Rows from block 3 of the encoder, named by matrix and row number. Rows with one number belong to one neuron. Each number is 500 + 50 x the weight over its row's rms, rounded and kept within 0 to 999. All counts start at 0. Numbers have three digits each. After the name is the row's rms in percent of the matrix's.
# gate: MLP gate (encoder.blocks.3.mlp.gate.weight, 512x128), inputs 86-127
# fc1: MLP up (encoder.blocks.3.mlp.fc1.weight, 512x128), inputs 86-127
# fc2: MLP down (encoder.blocks.3.mlp.fc2.weight, 128x512, transposed), outputs 86-127
gate.67 094:501543493544560502491543441504552457574519483519485425525582409533413635540562476494598576446462492482547458565513463513636501
gate.68 097:410449394582456452619521542415494508534474540508534517568519522518456447511601462487555449571469468513450450456542485453524493
gate.69 100:558441483520416476452491475587598429549530481470529578506426511473540536430507464509512489622555528513472535606549534570578545
gate.70 105:425452568555486515412518473428453522520486567463566419556520447559506504478539389560546522437432502550567516476533453484478489
gate.71 097:432468479554579530529582450575483497459524447435546460420550566536476497470461475533545526464534455534541504523478548488488530
gate.72 111:480397446443564537470500425456519500512401445480403452465427577491530574562408380515587417454482456501475431561596553511489525
gate.73 120:405565604528462449526562502583516488491451549448507538465487520437497494424479414454552467535449471438546452488429475496532477
gate.74 079:513479554508477499498483390565416521464394504541508482537380431475500460484473470478526557436542450472528483541464484524517498
gate.75 098:433497404484389513505429552554504539480442582616418548534507559478559552504505491526491504541469388570459526575452470454594470
gate.76 085:495462602416458545489525441500502514463481487467436559514386435485524529515487453457466491442456499555479411512472504489556445
gate.77 076:527397464525476463511491471523518439537468557451502524436536508445558554576440536466535579563515502451601498442567577448502583
gate.78 092:495455489483474434476475561469509498466594453433463510373456555530550483459461562473458443407403506560539483592442461503417477
gate.79 080:576435483409595350457520518509514586441517441517556515604587529502624466528451598549471525507479488488478486502536428522498480
gate.80 101:456405384516476446569461459405533537527469470414570441544457517456531527530448559440464465444468456450472543516566542573504529
gate.81 094:441498407509486455500458450548451487502402573507538480555433555553514452495395538529600449430578453507505425482471486615472531
gate.82 082:449444482537523459550523553358497519573520483465500497499449459412483479481548587561530454452522600593531475511479432424528511
gate.83 099:463440518439458526555555543517507487505517557488422454494478569440469570462452560537513468537513404408511483559495465489429456
gate.84 120:527451500474489445499530513456501475467537499491510441475576526560447424423428551524487404542422500519460423537443506551479390
gate.85 106:444538485506437479411495464567550553540589376429488470665464509481498481499504542550484458580412519473568483535563492562487468
gate.86 093:486532496470558428461507499528395576504582421425509520467528505503513487552430485444371454435566521483455531502493452482492542
gate.87 097:437536472500489543531453521370508544448499532543457495489464440513564539405566501516513508526469477538549521465383471419554516
gate.88 109:449572436485409587459464499508553488410606555508481527475449402567493522531457354472486449491554495486550613550568531554562624
gate.89 105:516504448555534507462558480433526532474483438418590415489483495454477588602546512500528526509510484420498528526514518500472578
gate.90 097:477438448426506529567460569389389541550545484429503412535526391462470534510521505501503537452533522537551508479536482582488591
gate.91 103:543475458458525537490484490421489523549554475479477555396461513497596445480518492426518505388534483527533455482502438476423462
gate.92 096:547464515482471526550473577510513459482508515452552586579476556483513532542511489484597568448449530499507476480510550486499532
gate.93 129:506543482510428533488550533501513481518446547551498536477479563505436483491514549596504523607449471484474518479626490536522499
gate.94 080:539435470473453500471493518519479512483520471535486473498527539509556504504510454437460387476463567479447441546430591601474468
gate.95 140:462487555424460546525417529521442570460510374460590481444531545456447537493518512594522546594414512556502581531513531454554469
gate.96 082:455513507624378477561440551446467495484546537593525474580458431475535537461371524504477471482477508393468575548493481517506518
gate.97 106:536520448514473515505435461484495493569524562573472426514510407467540533505542572491551537512455566561498594451563508555485534
gate.98 106:498515580566352483555429476537462517577460481490529437456486469533462519483436475498498518579536446500646445459427492480515481
gate.99 119:503503471595554424531592415438550387456440462567521496596455525469555486522540541494511409508529490458472527614521506505534448
gate.100 103:565398497417481491470402519563386476505489503462485526613464533495402491494447460580441474473439448516482428449487553449524528
gate.101 108:429474421538449448559554570561508434524462483526477556488457556443581433441518492503476477602529469409497479539626452472541462
gate.102 099:578498519529427415513535495487545561458551445564491555519464486535460543552648463521567495528511429494516484569539504457422401
gate.103 092:464593570541443493495484487472604469443532497545542532558471420483509512586445580415530422526481499460536536530618447525456562
gate.104 121:491508521526529451481579451583561573333507523440468447471505520505549477488528483444524410467525468523557464535451519530389428
gate.105 105:435477439543480542454442491503543517469514493442526535409508499515464562431398469502565529517469536603556454456478452549546483
gate.106 111:550386520482493462471534531599406503508441470513473424536458548441539406614576487450473502439540427560478415506514442503444459
gate.107 083:540435504548539452525542540479581529522465484526444555552548426477561502549502473462456569521442351543535540460563541473467541
gate.108 090:497472517512478557553481589503495581523380602411575484538491485488469410463458507505489482436509608464532523555514515539525427
gate.109 082:594513436474496486454498432521501530509394457494486558543600543474509442511507467502440528527466493459488399426538467554460464
gate.110 088:527447455494484538486493557479512540399407440499557499509327491485478574605548545537496527490455491541448468500476511492458482
gate.111 104:507463459503480454521479496559544410413414547516501571562534492526412526514513508530529558586436495454505503579548527441517420
gate.112 075:465466434457509495566528551522623512537607504467450428585537489458488435567577445539479545436471457409436621439495478510488416
gate.113 100:523545588513404573506518645494487501532474614544501476491494506524503503480490485544486371481561482528592488559505494475527505
gate.114 099:484489508519475481495478447479498386512476544482497496531498481553552549467559452462445524608563473443470634419539531515488430
gate.115 119:497505567490479554445448364458489524502418561426469493488492516499497477504399522530483506487515531456532502491511544416481558
gate.116 093:566520590576525547526574546492471547503470587498517509518513514495472582531505495457498476484554538468503431505483447417450479
gate.117 110:460641535476480621488489483501555527384508395554495523505526467468545499590569544559544543457404482489511500473480540526540568
gate.118 100:478475536391496528503503461399526586482495488542455383493515568606646446478441543497467513487568529491538549401486492475558541
gate.119 099:586588525500416388466448590486482558496503543496537506418468536549542447573514535522502632464483521444538452494442400555459489
gate.120 099:496591513521512452496480525518513564522513538552500437539533527613480377452465519646434478482520506550455512529488451579501509
gate.121 138:436538417422549434546523537499481499432476406503483542495435483510572457558492421493581635503541485480433468478484513537443462
gate.122 080:485532492483506545509517474468592528500564561508569487444505480442499582529482446490492488502504462485548497598405412501497552
gate.123 100:438498533507479525561400530500520504574470576688447521466465467544533491466536465583539492549520512449451496550442524512515549
gate.124 089:537436546445538465439477507536498527472449440558572562488542573456505488550566554545573485503507465501560529406437524492525471
gate.125 089:509563559498482538516496591396472535478407487513478519490475523462481506575480595537663476556425531546540587568572473515475475
gate.126 082:556491498448471450533508444518457503464544493492608494474519475613555546464432423573383476534541536522512476487533469568521439
gate.127 086:471443577484526511578519450394511509516537529465555545484530437467579556536506482534425380485563433574482566445505474591490445
gate.128 094:510534602435436507550571500474615479440520396497518432453498519544589565556472514473536518433449553547445483540424463600535515
gate.129 088:484450423543460486606585484491443443501471458446553446473477462428455456560506505532464535545573545575456470492488498515550566
gate.130 114:574459445567485469496378508437520519488552595437442429473471459488580537553543415481480501421500488459454570426491441466454448
gate.131 108:491573515548528512434472525511550478473491554497435493487508559475518475423490505505488469498514515489458530536470524458629515
gate.132 136:507512502561469440514419548469512525527508588493436494502575455529539562388483588450536544470486528483507480465527409506559419
gate.133 099:589403494524473469541546542461485518466511462422500496550466485461446443542462480446492516493496480467516524557545485424586389
gate.134 097:542570547593474442555536486449564516441539472489452476498505434502538533462518532486599442494573357564555438520548478505514388
gate.135 104:524458554550504450416490398446491456442416602434530506500423523462546516562526528523467449536605440444443505445587589429515467
gate.136 095:545606510475456480508565532430520448439449554481616559482461470516561432526538533517476551551557505499566513437523497531354510
gate.137 086:474560518556435508406491477548647457504475502533509539462479430646496504598474469523465524528441502553506449510566473517574456
gate.138 091:448519408562494607534521487429439528497416536575525445558515460454505518530504549469477520516415519575493487430491541568502500
gate.139 094:510530509465444451396419480615525490487494474458517539467548525539625487422456533504381460494436564405490456462562537546507492
gate.140 094:508463558560449549512549478567461526465396528492528468587514540450474443488480597486454470509518463487525598513541538567505488
gate.141 103:534395564447413479508573476554481467497431504488414469524429510486469433536535477451514465477485482552467376461551427552455448
gate.142 075:433476436558407442469599409455496457423526536522511469398491509467487543525412491505429465482565507460435427514591479509429486
gate.143 093:506377506454437536565570483578458559426515475501540481428467595479575439494554547487501476549508473436488556476542530524477565
gate.144 090:434533507531455626566537611520480562455499510569460475504485519516526478398459411565510599624495476471500571466388478435566472
gate.145 085:435515502483378522526525381572485468492474519463430452430487581513490429514459549506481511412525489452459448493479537571550488
gate.146 104:407558435565509531545525507546537582670515541420448499501417582500488457548533484527393528555473546489485479479483482505558524
gate.147 103:470428488398514554442527558490396523528561515519583511505537471525530489523513440443555560594505490558433510408524474522384556
gate.148 125:505479441440504518494489463403549565422487469355569467530549476598544543589484559417427541541493509515495485481502540471477530
gate.149 108:583472529418557513501452496439499468472453416536504482525507491583478571492544568494480510455579504572550478557492429467609458
gate.150 103:477547487437327563550375494489535469467494498559540522570454485512459442485400429557460503524451433468547521453410485511508522
gate.151 101:446478555608470461574401516495512415502485513492450454488531554596551571539530518547491455485488595484585623534541431507472447
gate.152 086:481477430554502491485469439485499495540529555526535462570453521514516452447439563602588474544520575577486490545549420451477542
gate.153 099:461463572575482530509590524454538548486415589533467451398439508458528509524552462479481611507617525527497562487467476507452618
gate.154 088:469505477497541545511494513610492499505416475477568419557520497485516447472542521404563462460537453466501459533589484475522442
gate.155 087:496475503516561495516457550539590481479451523545486485564532492490431578609545442555478494478413416466508572458431481557455604
gate.156 097:425481497510509498446529466575532509510543545545457519595519489488506442571487416478488403569520501583474498449464422496508508
gate.157 091:492546538579483444519478483514517634562311494507426550431524553451498550543510601461551514537510515411553497450501544391545575
gate.158 096:555466518435437455480507489495486519499488375472458476425509512450565450445424497582470515417534452491564436447519435528465537
fc1.67 095:473522421530518528513507517482506502556534449472526441518575584522600589386593541470486427449492481537499548509480478492538441
fc1.68 094:553478445516497511585376509427477507512554522531498553558377468470450363477592465482447409553543467546496519547559447496532543
fc1.69 104:460411435474538503464454495543563518560540472507465564566390507468497551422499432449504454560528398514462532585580482555519539
fc1.70 129:442521559588518563390556542481535506632466443485569560491525549430472446413474495547504528485531597401516520435483538469574496
fc1.71 102:557604512469421606413491497563581555504502507527499564478423495525422495528553468490576564473453416474525478538492493576523554
fc1.72 104:498473444605449489582502451561496485532530417500448489524459468478502556510506482545578467483474477559493505587438546482686485
fc1.73 111:532491471557645447555484551514584491442488557459543535599437458460529502512542548523569422481452478500446470522540505535490501
fc1.74 076:474507453449397486493495479387578495553564631598472461453523518525440574502487499562516478581524507411488499503460395520494484
fc1.75 090:480432510480511564471409398542508537582465536519443555516582514446523555507507461559554490469504440500515424465481478516553407
fc1.76 092:534520493602422532555509485545479529456501508496528515562539490580494472530460552543500476497505436421427551437473480530546453
fc1.77 078:526514527509461533475350552490482457451470479552501452499570394525446578456478533522448469470531477533465503560434404555463601
fc1.78 105:512560549439439561557643421544465525462450481538488506558493456551483453542397519580533560584597440525475532520559446468543505
fc1.79 082:495483557470473472470601433401450526514485448523548518491487584494453485447488477474517425493527532480535632508609521481405447
fc1.80 095:518504492494555363555477528541556534502582450515532422578472528511464411526624552511420538495548484548516494469528507450497439
fc1.81 091:433512429585511529561494408476439482494447573551518510560479559489471519437559542510502491505458523480534585480532446500539502
fc1.82 081:424523475596477513436492489527483483464507498470503454413521547576481415542564479454515439452517556530503439480545516553522586
fc1.83 109:570447561451485546549480507528554507480514562518452515558430576489516526483491482500454483503515434440433428519429476504388470
fc1.84 122:474537478519522524481539423556472589485440512498442448526551481513510489550473382407491441469564491510459543542460476546442536
fc1.85 110:536452509521512482405465527477474534609629428406625468625568417506462454440532552462531495589488461455574489543493456511540435
fc1.86 095:472544386538594514449515505414398480465621396437516489563567467522427538541466480503391454418511402445528469491448529481479473
fc1.87 090:485436498513483473453438509519497480409505498524510494524493500517468581515511478464555432527598497489533541445505451505519509
fc1.88 111:522471467444456517493480507526501494394551544491535540431400497519420488440540455450478434481548483466464581558531405530538576
fc1.89 103:432572578438516394508482500526464496468475503525457456429551560569520457436479473473482586497414594592502455542529475527480520
fc1.90 100:509466488491487593474593493507486500507484462472513431601530479350605538519458498439581501528453499462503505479498547590508441
fc1.91 107:489571472459523586547457499545516443455663448543455474502464440449528518499547521508515524492438408560414549445441500524531516
fc1.92 094:538485509468527497547543526465463443443436541553546489499555504481417438475549553505546487506579472504474491462409476478471481
fc1.93 124:476516476484435522529486606462552411515520561537534518412451554421441508471517571521528550551453505504499430463627517510613483
fc1.94 085:463495456482483491554425535468547503508463514568480489544447483528590502484499589558477459518389427475610532484536543475568471
fc1.95 115:624387513575487512495490525564494495459605479525549502524560519416573467498472486443553467474512399555500521547435532521440449
fc1.96 086:431486451437505581528505597487564436515426513478506463474575539565483426546528566528531622470491580465550560549555529455469495
fc1.97 100:444496503550497523468586476398461572498532474481550498459508449522443474407536543611529522469527475523533621528550596501569547
fc1.98 105:512437418457552455387439489470514572522499562420435503419477564442462458534535505474393545445469471376462563485582491504488491
fc1.99 115:496493556436467596452459476562517536587617441445417603474444530508403535533541448481485500574465525556445481466493462494454483
fc1.100 103:561510469474528469456413519418457500485576463470546414535479384519493495500431517521484534430380482438475559530484588579522521
fc1.101 111:461494512405492514442515482519499426458462480505600476444500422466497416555501465487461533494451545506537567473540514560549560
fc1.102 081:500536515567524543521557523495433538446581547480487447439468543487577434483495455484481514439439545530504494502576517540527537
fc1.103 091:453491517411459481490546486461521485446486476597542472543566548504620580468439487605482519452492480442482534527491579464524444
fc1.104 113:568557465532495600559463547492490523621490475486484516593512482582482516512475603445518539484523519504498602479595535418547563
fc1.105 100:433519450397513539510580498566514464501470497481478540548531468523487469578614540460589476506534520497474443410502496449484511
fc1.106 095:355463476499551476482603467530534530440516550503474539511455471456565448488527542480580512532530482544461421471553409453506508
fc1.107 088:486440431453563459557509478514561443479491528492471577483504512497469481527567522495498504454455506476476557534514514535440560
fc1.108 097:478438541489474436423403433500401552518491434479515437481520473530567526515434498537472489464467528619513463429498445531511569
fc1.109 080:553448517411497479423460453571503421529506442521378531399443503567548610374475581442539555547532531463484504475526519504557525
fc1.110 094:491523539524473453595532475482516510512476447464588459538539499528494441537471433410423466472475617506595536363569453513560512
fc1.111 110:499590503480437503548502507585526524476418536616524520486544505590430550532532516561512457556518526435452488509556477472521461
fc1.112 073:502467534556490444434446474452482470457572512507498550418487437603496488525531453532527444537541464425542532384489448614492465
fc1.113 105:478494484500519490510589556483475503501578461578498542545552387492472516460408470501528395433563407519582506477585516449526520
fc1.114 102:642513511580455438510329511510451503522525397539493531530577554410530483512559494577536495478550476532535489556464568550543421
fc1.115 113:444442421506519451503389486494542572513477514535536507479518422522570478526523481575517482417408494483503503549486647554581474
fc1.116 103:524525526440551465495456531502549420534566412437530455518446485504528532450508434470517451490490451508541526507557510596512499
fc1.117 109:465562492559509559429467504476445484490493416537387441544587421418587502572571501518516492493497606580511477491519508542517477
fc1.118 101:490569612501490454537464487478496471445434447542485513456637534497549517464497454501539549427490466552510534532607493480603456
fc1.119 103:440521429612496529564551489498497500438486460508541433522462552457506501475546507567541401570479492488473494510477447455566546
fc1.120 090:447516463421523472485494553467522448466535473499522495463517500412482441554497540418556480598469472429580520475551525556470505
fc1.121 116:448515464506536417482485551483598508548523473491536462502496474600448490537655458607518529541508592425472493514512489499517481
fc1.122 087:584549488548463506460417474465463581428505457507558491488548461502595432455515481585442485510545531472544474461570604544546481
fc1.123 115:467479595468496506461508473435486533536458379369487551479494485517459438439451464567402410419506512596448463483448510491485568
fc1.124 085:487459433555507542500544475531577456513522483460585524489457541611486436534513520404409471499450463494582447542483478525561448
fc1.125 092:531512581396536411548513398525569587420433391516454465446511583511516476493492412550500573516464481482533391469515454484526515
fc1.126 082:490487495459544525623500517480482528480577475472494476466479490477359528490442429493446478412472546504537469384475467496599476
fc1.127 088:447536543368593525512474495471521399507544498538469480499531513513519500561482500491396490479513494562517555530456541541487490
fc1.128 083:489452576551532396494577415567449483521429553424423496473531558473440502490521504442501548501553521421445490444424541572407541
fc1.129 098:489494469512515519476491539481471489500482487548536520488426614548474460456409515504513490560551461456555447600592506445473524
fc1.130 110:526502496505534513489437451531449589537445473496526472514569551506478445551587578575502523582510492451612484454615458438460589
fc1.131 118:525494529468461494444451463584435441533518448581430511516509482495470526452592468448627486540563407513458531528432517525471541
fc1.132 114:433483426429457536461540506527505544405482512463601478516527555395544458577454475434507502544529454515486566467413550537495528
fc1.133 099:489495555521504442499588584441513449348574546454541512465429464466546512588380508444544467520484517580475470538403452477562466
fc1.134 094:490455435614543461516502495464466561561442506482432525478488517518492478512436492561481466544512552430419427570589488519539510
fc1.135 109:417473541529504491541601519455500504501468537447585522567506562463547459486443590571429458538599501447522512479487518493556552
fc1.136 096:487477515513395468545504501495413448555478439474458521553402493464606523566486496470505478497573549523518470549512584521432503
fc1.137 096:576478472496382556529620464527498515532499495475476575496440424469531468486490488546564496449484522516413447520504528485437473
fc1.138 094:596486572464487487484463478477454516515459516398500506521535539524544518486441489512440494479519532484530527475468422479497518
fc1.139 101:417565412458448457348502395538557516572492522518482494523472469519591469503452530443319484472527552469526522552524457508441585
fc1.140 096:500530539582452501427501421571573507503508509462534485501451451534509435424574560529449468470475518461509546458630406510519537
fc1.141 093:594477440575514484508515505508495472580544505542483430589531603606477469480492501593523495549447446383487549464478538508480487
fc1.142 081:460476470523530497505496553469514517572535517457477530481560504452469451583583425499391540454438486484476508508549571497513457
fc1.143 102:479468588514533422547517459474553503441496369533523465539500507530504448501565481409494468461534501572536524566517498546520461
fc1.144 103:468579552574421568476497416476466554587447471454591480576515510526535477532428395452497503579557522502531517480488497510436554
fc1.145 084:474512491545564462497406478531452443457533484457466412446439567531492443479454499436473535422569462499495464521545495647553499
fc1.146 095:458467517464554523523522407522476465617561525516413452462501516491529497485413467458475553584419464501402536397536497525546522
fc1.147 102:423451470429487584494467475589475474500590555508515548444458454512412481492528426518412560505553534515471591393500529479465547
fc1.148 120:524489487569571521553507523573481490461506501624628548480438585561533509582459383536493435546479486544469527557540447490494590
fc1.149 102:474520496483446504483527445576537486578564544569446542469534549501527494495441528487580397568444550405435495433532516478451501
fc1.150 102:499532543574373564492419409531529490550464504487487523569440454551487529467497397542427484505446489478497506454457435488497520
fc1.151 097:415453489468493536513582507543430442518493432431573479498544586502522490584472512574464467499519489489556602477491479587502445
fc1.152 095:403501422524384542469496505536560508531491521358443511468569445493411439521575471472422534461494551505483430453494499549518507
fc1.153 093:472553495541510561520599546491572447552428486439478487462472565443526481444555413419494563484490437520447444512614470457466593
fc1.154 089:516573452482545413501468474458428478438503465528531525453582514580468503538428479555514550472433567371502493597512507513518572
fc1.155 089:484495532466458537506499572436440455469498569469562529440586392471431513446510568495534521480491497501527504446530486511466459
fc1.156 101:549397454512477476536413451515474539502484496517357543404572524547384427540454456599441497556494441551510488429490599539549578
fc1.157 093:485512486546537444520453404579480482558545515518470420502529548465413491501370402462434505580530505498444435425559544460484579
fc1.158 090:540428543507439602580444591440472555421481585478506498602438566552459472489528499483525514581554545468487555534468594510519538
fc2.67 090:372554503477437470539474632494527410611463553609543600576486507494482482498479513427551483489489413514546508583521465572502450
fc2.68 099:469535555520479497517527479504499455575422539591487414659487453560488489505565482472554486443477547513443474509497468588558542
fc2.69 085:524501488452557492491412422554491559530523560505458492527495497488468485514535566402501520502417583483561442469541442445501539
fc2.70 101:511466588539518562453500445592622502531458553471399500416525558456365476518456510468435547567538571372527509444446472502434486
fc2.71 106:471482423538508525473549520461491484543475463452511383458530536546526523434494521483478502501577547469438547573488536485452489
fc2.72 107:480442550411508525541429488473458515543446487534536453464406582516497533562453422472542377433539551604584534501547521401443479
fc2.73 105:535446457473520431527454495433447401382601513469508530568486503578519482434522471533485531446438481555518427563498447440492448
fc2.74 079:528471494491415505470488543556451545493570579477467543508505490529476477542464474490568531515543346527556508535542535528547433
fc2.75 091:489497493502502491539470465499444568561414511582420538457426459506469525550468463543529507525483534496474511487445534434521554
fc2.76 085:512489446503474460471543434580510518513443474541561582515514480510469505471411465524448472503538491542493539415487542468505502
fc2.77 084:489502520456497570511559446493568435565460438554435489513480471478525549451627540524450507520511483483481497497419560469480529
fc2.78 101:505454470554451450387400546458664486530571482473471514410546513424512405554510474474424501570521501422499516450447479570445501
fc2.79 091:473504453582491414558523536559499376545427518464545536461537506424471506449563505456594407498467503467540623409573489475572505
fc2.80 093:483526634525554510494557462607448446404534516587393580476462523505536564523506515464518515479436500518511479528431535502561479
fc2.81 091:551504608562476485540519466623574461377451510534537487512517486550367482407561478497355535446451602448543490454475549430482494
fc2.82 082:393527551526520460544402552561457522530443584653476528545509526543451509541497577526592581621562462455474509526559500502515508
fc2.83 093:465457452505442561485501486522509555529511582529465471530487449477516528527501551397490506633531430455470431511543527594479569
fc2.84 118:447528477512410558411514496438485540520417504451471420502449486424539527599479444457459472492519560483455490476547450552425532
fc2.85 098:501471464556529500429451549396511513418488532531526648508605491484428509507453507506511460533533407470573540514487537416515447
fc2.86 095:420492493474524465480432456417558498546503478530551563517478538442509500478507505611397443514476479497535482526435505565627442
fc2.87 107:559522531514453561457494458510503464445499532520482535512467552530426484546561501617443474509411551415469396515572548528537447
fc2.88 084:515510388455536477529403463542510445459509519547506618421501597469486519507527550464530448491450480551602526544516438366526434
fc2.89 107:606468563595439509503550517553535489524580468505448488449539576572427508435466592567567473470497582526536433437529534548464549
fc2.90 099:461540453513523541434516585457373506575474591554538558492532481532400457435511514517485518521565394498519529536488568471505450
fc2.91 102:556458405477431434522442502550542434527496443541406489467369444502514453474487552419450496432476448533541523522474500461512527
fc2.92 105:493540604530509554473463503445492519552586458629565523561437506545605496558445498515525547450427521532531442431567595490589469
fc2.93 128:421488472442483496440532453430524351498535519554494505535519482501437573512477594423492487469445487465519448447587541564571424
fc2.94 090:460481528470551471431509502449535503475484428560488532378587456483473453454592539375410471546527408491483562470463530491511538
fc2.95 112:528527422511531493502586582447565447518486573515392551509428497522526442399516493448526480503598529545519417457502489518435493
fc2.96 097:509502444404507419511400467451515425553539442550484414385523524541529441580493449490453530534565469484442501449560496552490581
fc2.97 096:498386542477450512458483435456469504500523513515475445527501404525465582435526556426534546454448556481504473561512591642494518
fc2.98 106:558508510540523501537388500522482548517516479486551444439463497443564473489510569569499472587487482509547529432565466459488493
fc2.99 097:528408524533445468481462390472561541528550348573548471390503492421487514521558559543468533486495472557567470463498521478544523
fc2.100 102:590450452468501458559508543419489588476586499515478507488607559454491460462419534519404492492538526452617459579394496498512441
fc2.101 106:581605480506482452400527464487419572561494525495542531464543525446404458555466562531533554448520599496536536489424545464549449
fc2.102 097:463527486417475582566581483497514509459468529393544495510513488482497560532451462544483475534480442477522479410426553498540545
fc2.103 095:403497550407444496483564551564572499488476397532488481527643451490526588539447493538421404493551443477428508500503569463495497
fc2.104 109:545586464511536564432453463456589539432485564480545402618502579494485523494539523548526458538493445455448514492483618483443578
fc2.105 102:487449422510494503490450517452486503505511460384496464468524476503560517504419517506466529532481505441444489549513469499440422
fc2.106 129:367544555556464547501538460560546509518525498445486579542425402516518556448513512376557483482547465544445481440537420542515511
fc2.107 092:606495523525518468502544496476510397471523420470442559413549530520457538451646403519511436389423568487462528549541525489531458
fc2.108 091:503571579503496461381535598480462469478470461422535465493497489426567515491573524507595445577498535515498545441484404396531605
fc2.109 083:421532505428574592424434524442528454459561498463544500517491447482542553456421444503561446512601435602475509453540481492472480
fc2.110 090:533474484541500543638600547500462543570472460458473498414528512452561469498567569557481463417492578504550459493546383477525536
fc2.111 113:402484489519485465518397461580493518472471491519491560508482493555404528494453510471491448541534454557489557551517543474498463
fc2.112 072:412559451606512500480498561454495390499505499518475549536511386458460453485527404543576547522460493532493421570448561516534513
fc2.113 106:531539498490515525503435501492457537494451543472463424475548539494551457494535472518512573555505496471366588510489579373497537
fc2.114 104:478510490560515450491454505456527410553454460425461529469539461484571547508479524486499444427454483527521478596535526535473461
fc2.115 102:502505561453488401443624514516507432451550549424407483577488616490419542421468484473593498493508476460502545523488471501544494
fc2.116 101:492451413524441509518468589396481446562563490469498534464493537477490432533574517502601410519440541487498476499516528536454553
fc2.117 093:537450461440528571451472545492399523468484494463453312446462474505430427397534569465437608553492491487512468496576551566526427
fc2.118 090:524420548423513513606560395633483463529442479543544506489489566470483508500486487408500541489528521490525592528540479428433566
fc2.119 096:539518491506460466604549598519491455508452466527518557469446504497487440581517522579481571457421587515527501510483426583449492
fc2.120 091:417475385524451482479522493540553398563510451481515468587533429496495526524482457491499449503578457414487501569470517568489520
fc2.121 114:494497440467479477524537505499420486588555478575455550489477534478499443482476508513583588554556441543507450457516503494454479
fc2.122 099:457466444523540500484489585518482469536490517582453528582521442578543456482484480520508496539433478516477543467498463480437532
fc2.123 092:385455558521551506558569530517470521481421466536478486452423496526504471502478433447374474473524482479539604567530457486404548
fc2.124 086:509483456461514477530531411437501506512526564501522471447516457571467409558619453502466664497552526454509467436559492538484601
fc2.125 096:552516509493474416572551599589557482534493454498572465487544500493540450490539470517457437421487508485524491462503447516601419
fc2.126 094:552531494482475532520439458557519510475450566508458507508563547523554488461462467498509444482493444483502559593509496488503499
fc2.127 087:626474524500540422557464524475492425505554549505460453455536536476523571550576590498423423481487571561507458470491419499520410
fc2.128 102:523520467558483565423459478529468487423544480387396494539613498562432408559389536448476590573539477511476462548478494493602507
fc2.129 088:588529504534511440468511503518579533563373456462566527516542529433475611433483560514545462484473547546540504446561490524529464
fc2.130 101:486411537506493496452494480433505394458510452442383469533517553511553485555472441537544487525484522634557583488594459438506522
fc2.131 102:485523539455405443598450480420493582554481469521421558539497506474556561565579491439520479530484478513563487471485506519474597
fc2.132 111:534432428455523517526452523430571439558462489498467473536425603536439455543540492480498587486515472453506459509525471485427584
fc2.133 094:472565416552526502482535441551501557479459559563566536506479410462488438515471486529490512401466534417467374538486444530416596
fc2.134 095:479519492481544556519490450538424546476499457557494538546457575588502509546389507494509391472568425510522517468490445526611519
fc2.135 107:612565551472478571483534525509535532495501500512567491432533420515431470495519522520404471390569451545532504408416495522407469
fc2.136 085:506557526443372512503479508497389481523514543623569476538557462563489512475491563568514623469533474510579503548562441571456549
fc2.137 099:489531675502393512522533464491425521509541498485553519485496417458487586545438537565493418476446466517494427521544493469481461
fc2.138 092:533468477469459507614582432466555494562532578519597480518567460514521415473522499544501511485482501408466539462571487509428439
fc2.139 100:444425493462519524451412454475542559555460531516527393500480567487515480549495555470455414489616488492350552499549563506458521
fc2.140 087:572590459478453524468598488552473517564474511392567465543569403433530442482600483558579563518536456469488580476442485432476447
fc2.141 116:610443500394471488517544525542488407510464451615489435587564607532413503554486442573405479399496454417513549485440540514487484
fc2.142 099:501470648465503482510514550528501514603432529508538545493487537529414492526584491578564481418483533497529469505528494515546483
fc2.143 099:486541586586547457532479547556605538407429457484444492497531519584402475517469537513501531379453521564499533476487487466517490
fc2.144 120:468513563500500512445531502535455546524472564520426510474539478614539541538513464407463623456485470459476493576401545497457450
fc2.145 087:522405445484561529435414500539572469525533487490472450512445545452529443506487540422493554575539487554537462553448454577543499
fc2.146 104:516533478460544488476489494455568533519500512495439526469471586513508433553541437473517565581509557473418498404586561406490513
fc2.147 100:374470470466507563543627514540491537498533482460492446541443475538470502486476453411515487558446552513463450470480452553474508
fc2.148 118:445499528511475510465455540513535539417506510521480547512554508453591499525485477503499492456453476433513397466504489483579422
fc2.149 100:466549486619576527471403513476575447475450585518498459522617497516596402598507426473467416518532531497543589503520495438521542
fc2.150 121:518556620568528486516488461584446588542460557525440542514495513505454547469589500500554527472499550432465591479462566491461447
fc2.151 101:411451498531402550471578482505488602504410510440516516464451448514384519554530547449493498521493384464444461463462559444477498
fc2.152 104:482461640534440515566586500482426502546466493448464563561521411494538500518533467576553425412434497521481486522437455517576470
fc2.153 090:559397459490603435577515536447451549439537500429482617341493581481458474577522501436462489478591539505552514437492530414531442
fc2.154 102:459551533438472416500476544415437468589563437418536500459540495490458573571466522589474450502411508523516511504516523484557539
fc2.155 093:415505500462609553456480446520498383493464464528566513455546521491467481479473521500508531484496517533446591409599482476484525
fc2.156 099:445527545505587420516540499598393445507545429458558438501397502482416481563484455593435522512394553538488482460472569584541468
fc2.157 096:554503530444497503540505485494536463502441472548407496510493449455483604544565487488473470527607500554484496384576464445540489
fc2.158 097:483505596496472454575430567541583588523484497478366538519517467556570412450556511457553580499456439505557506481543382451563608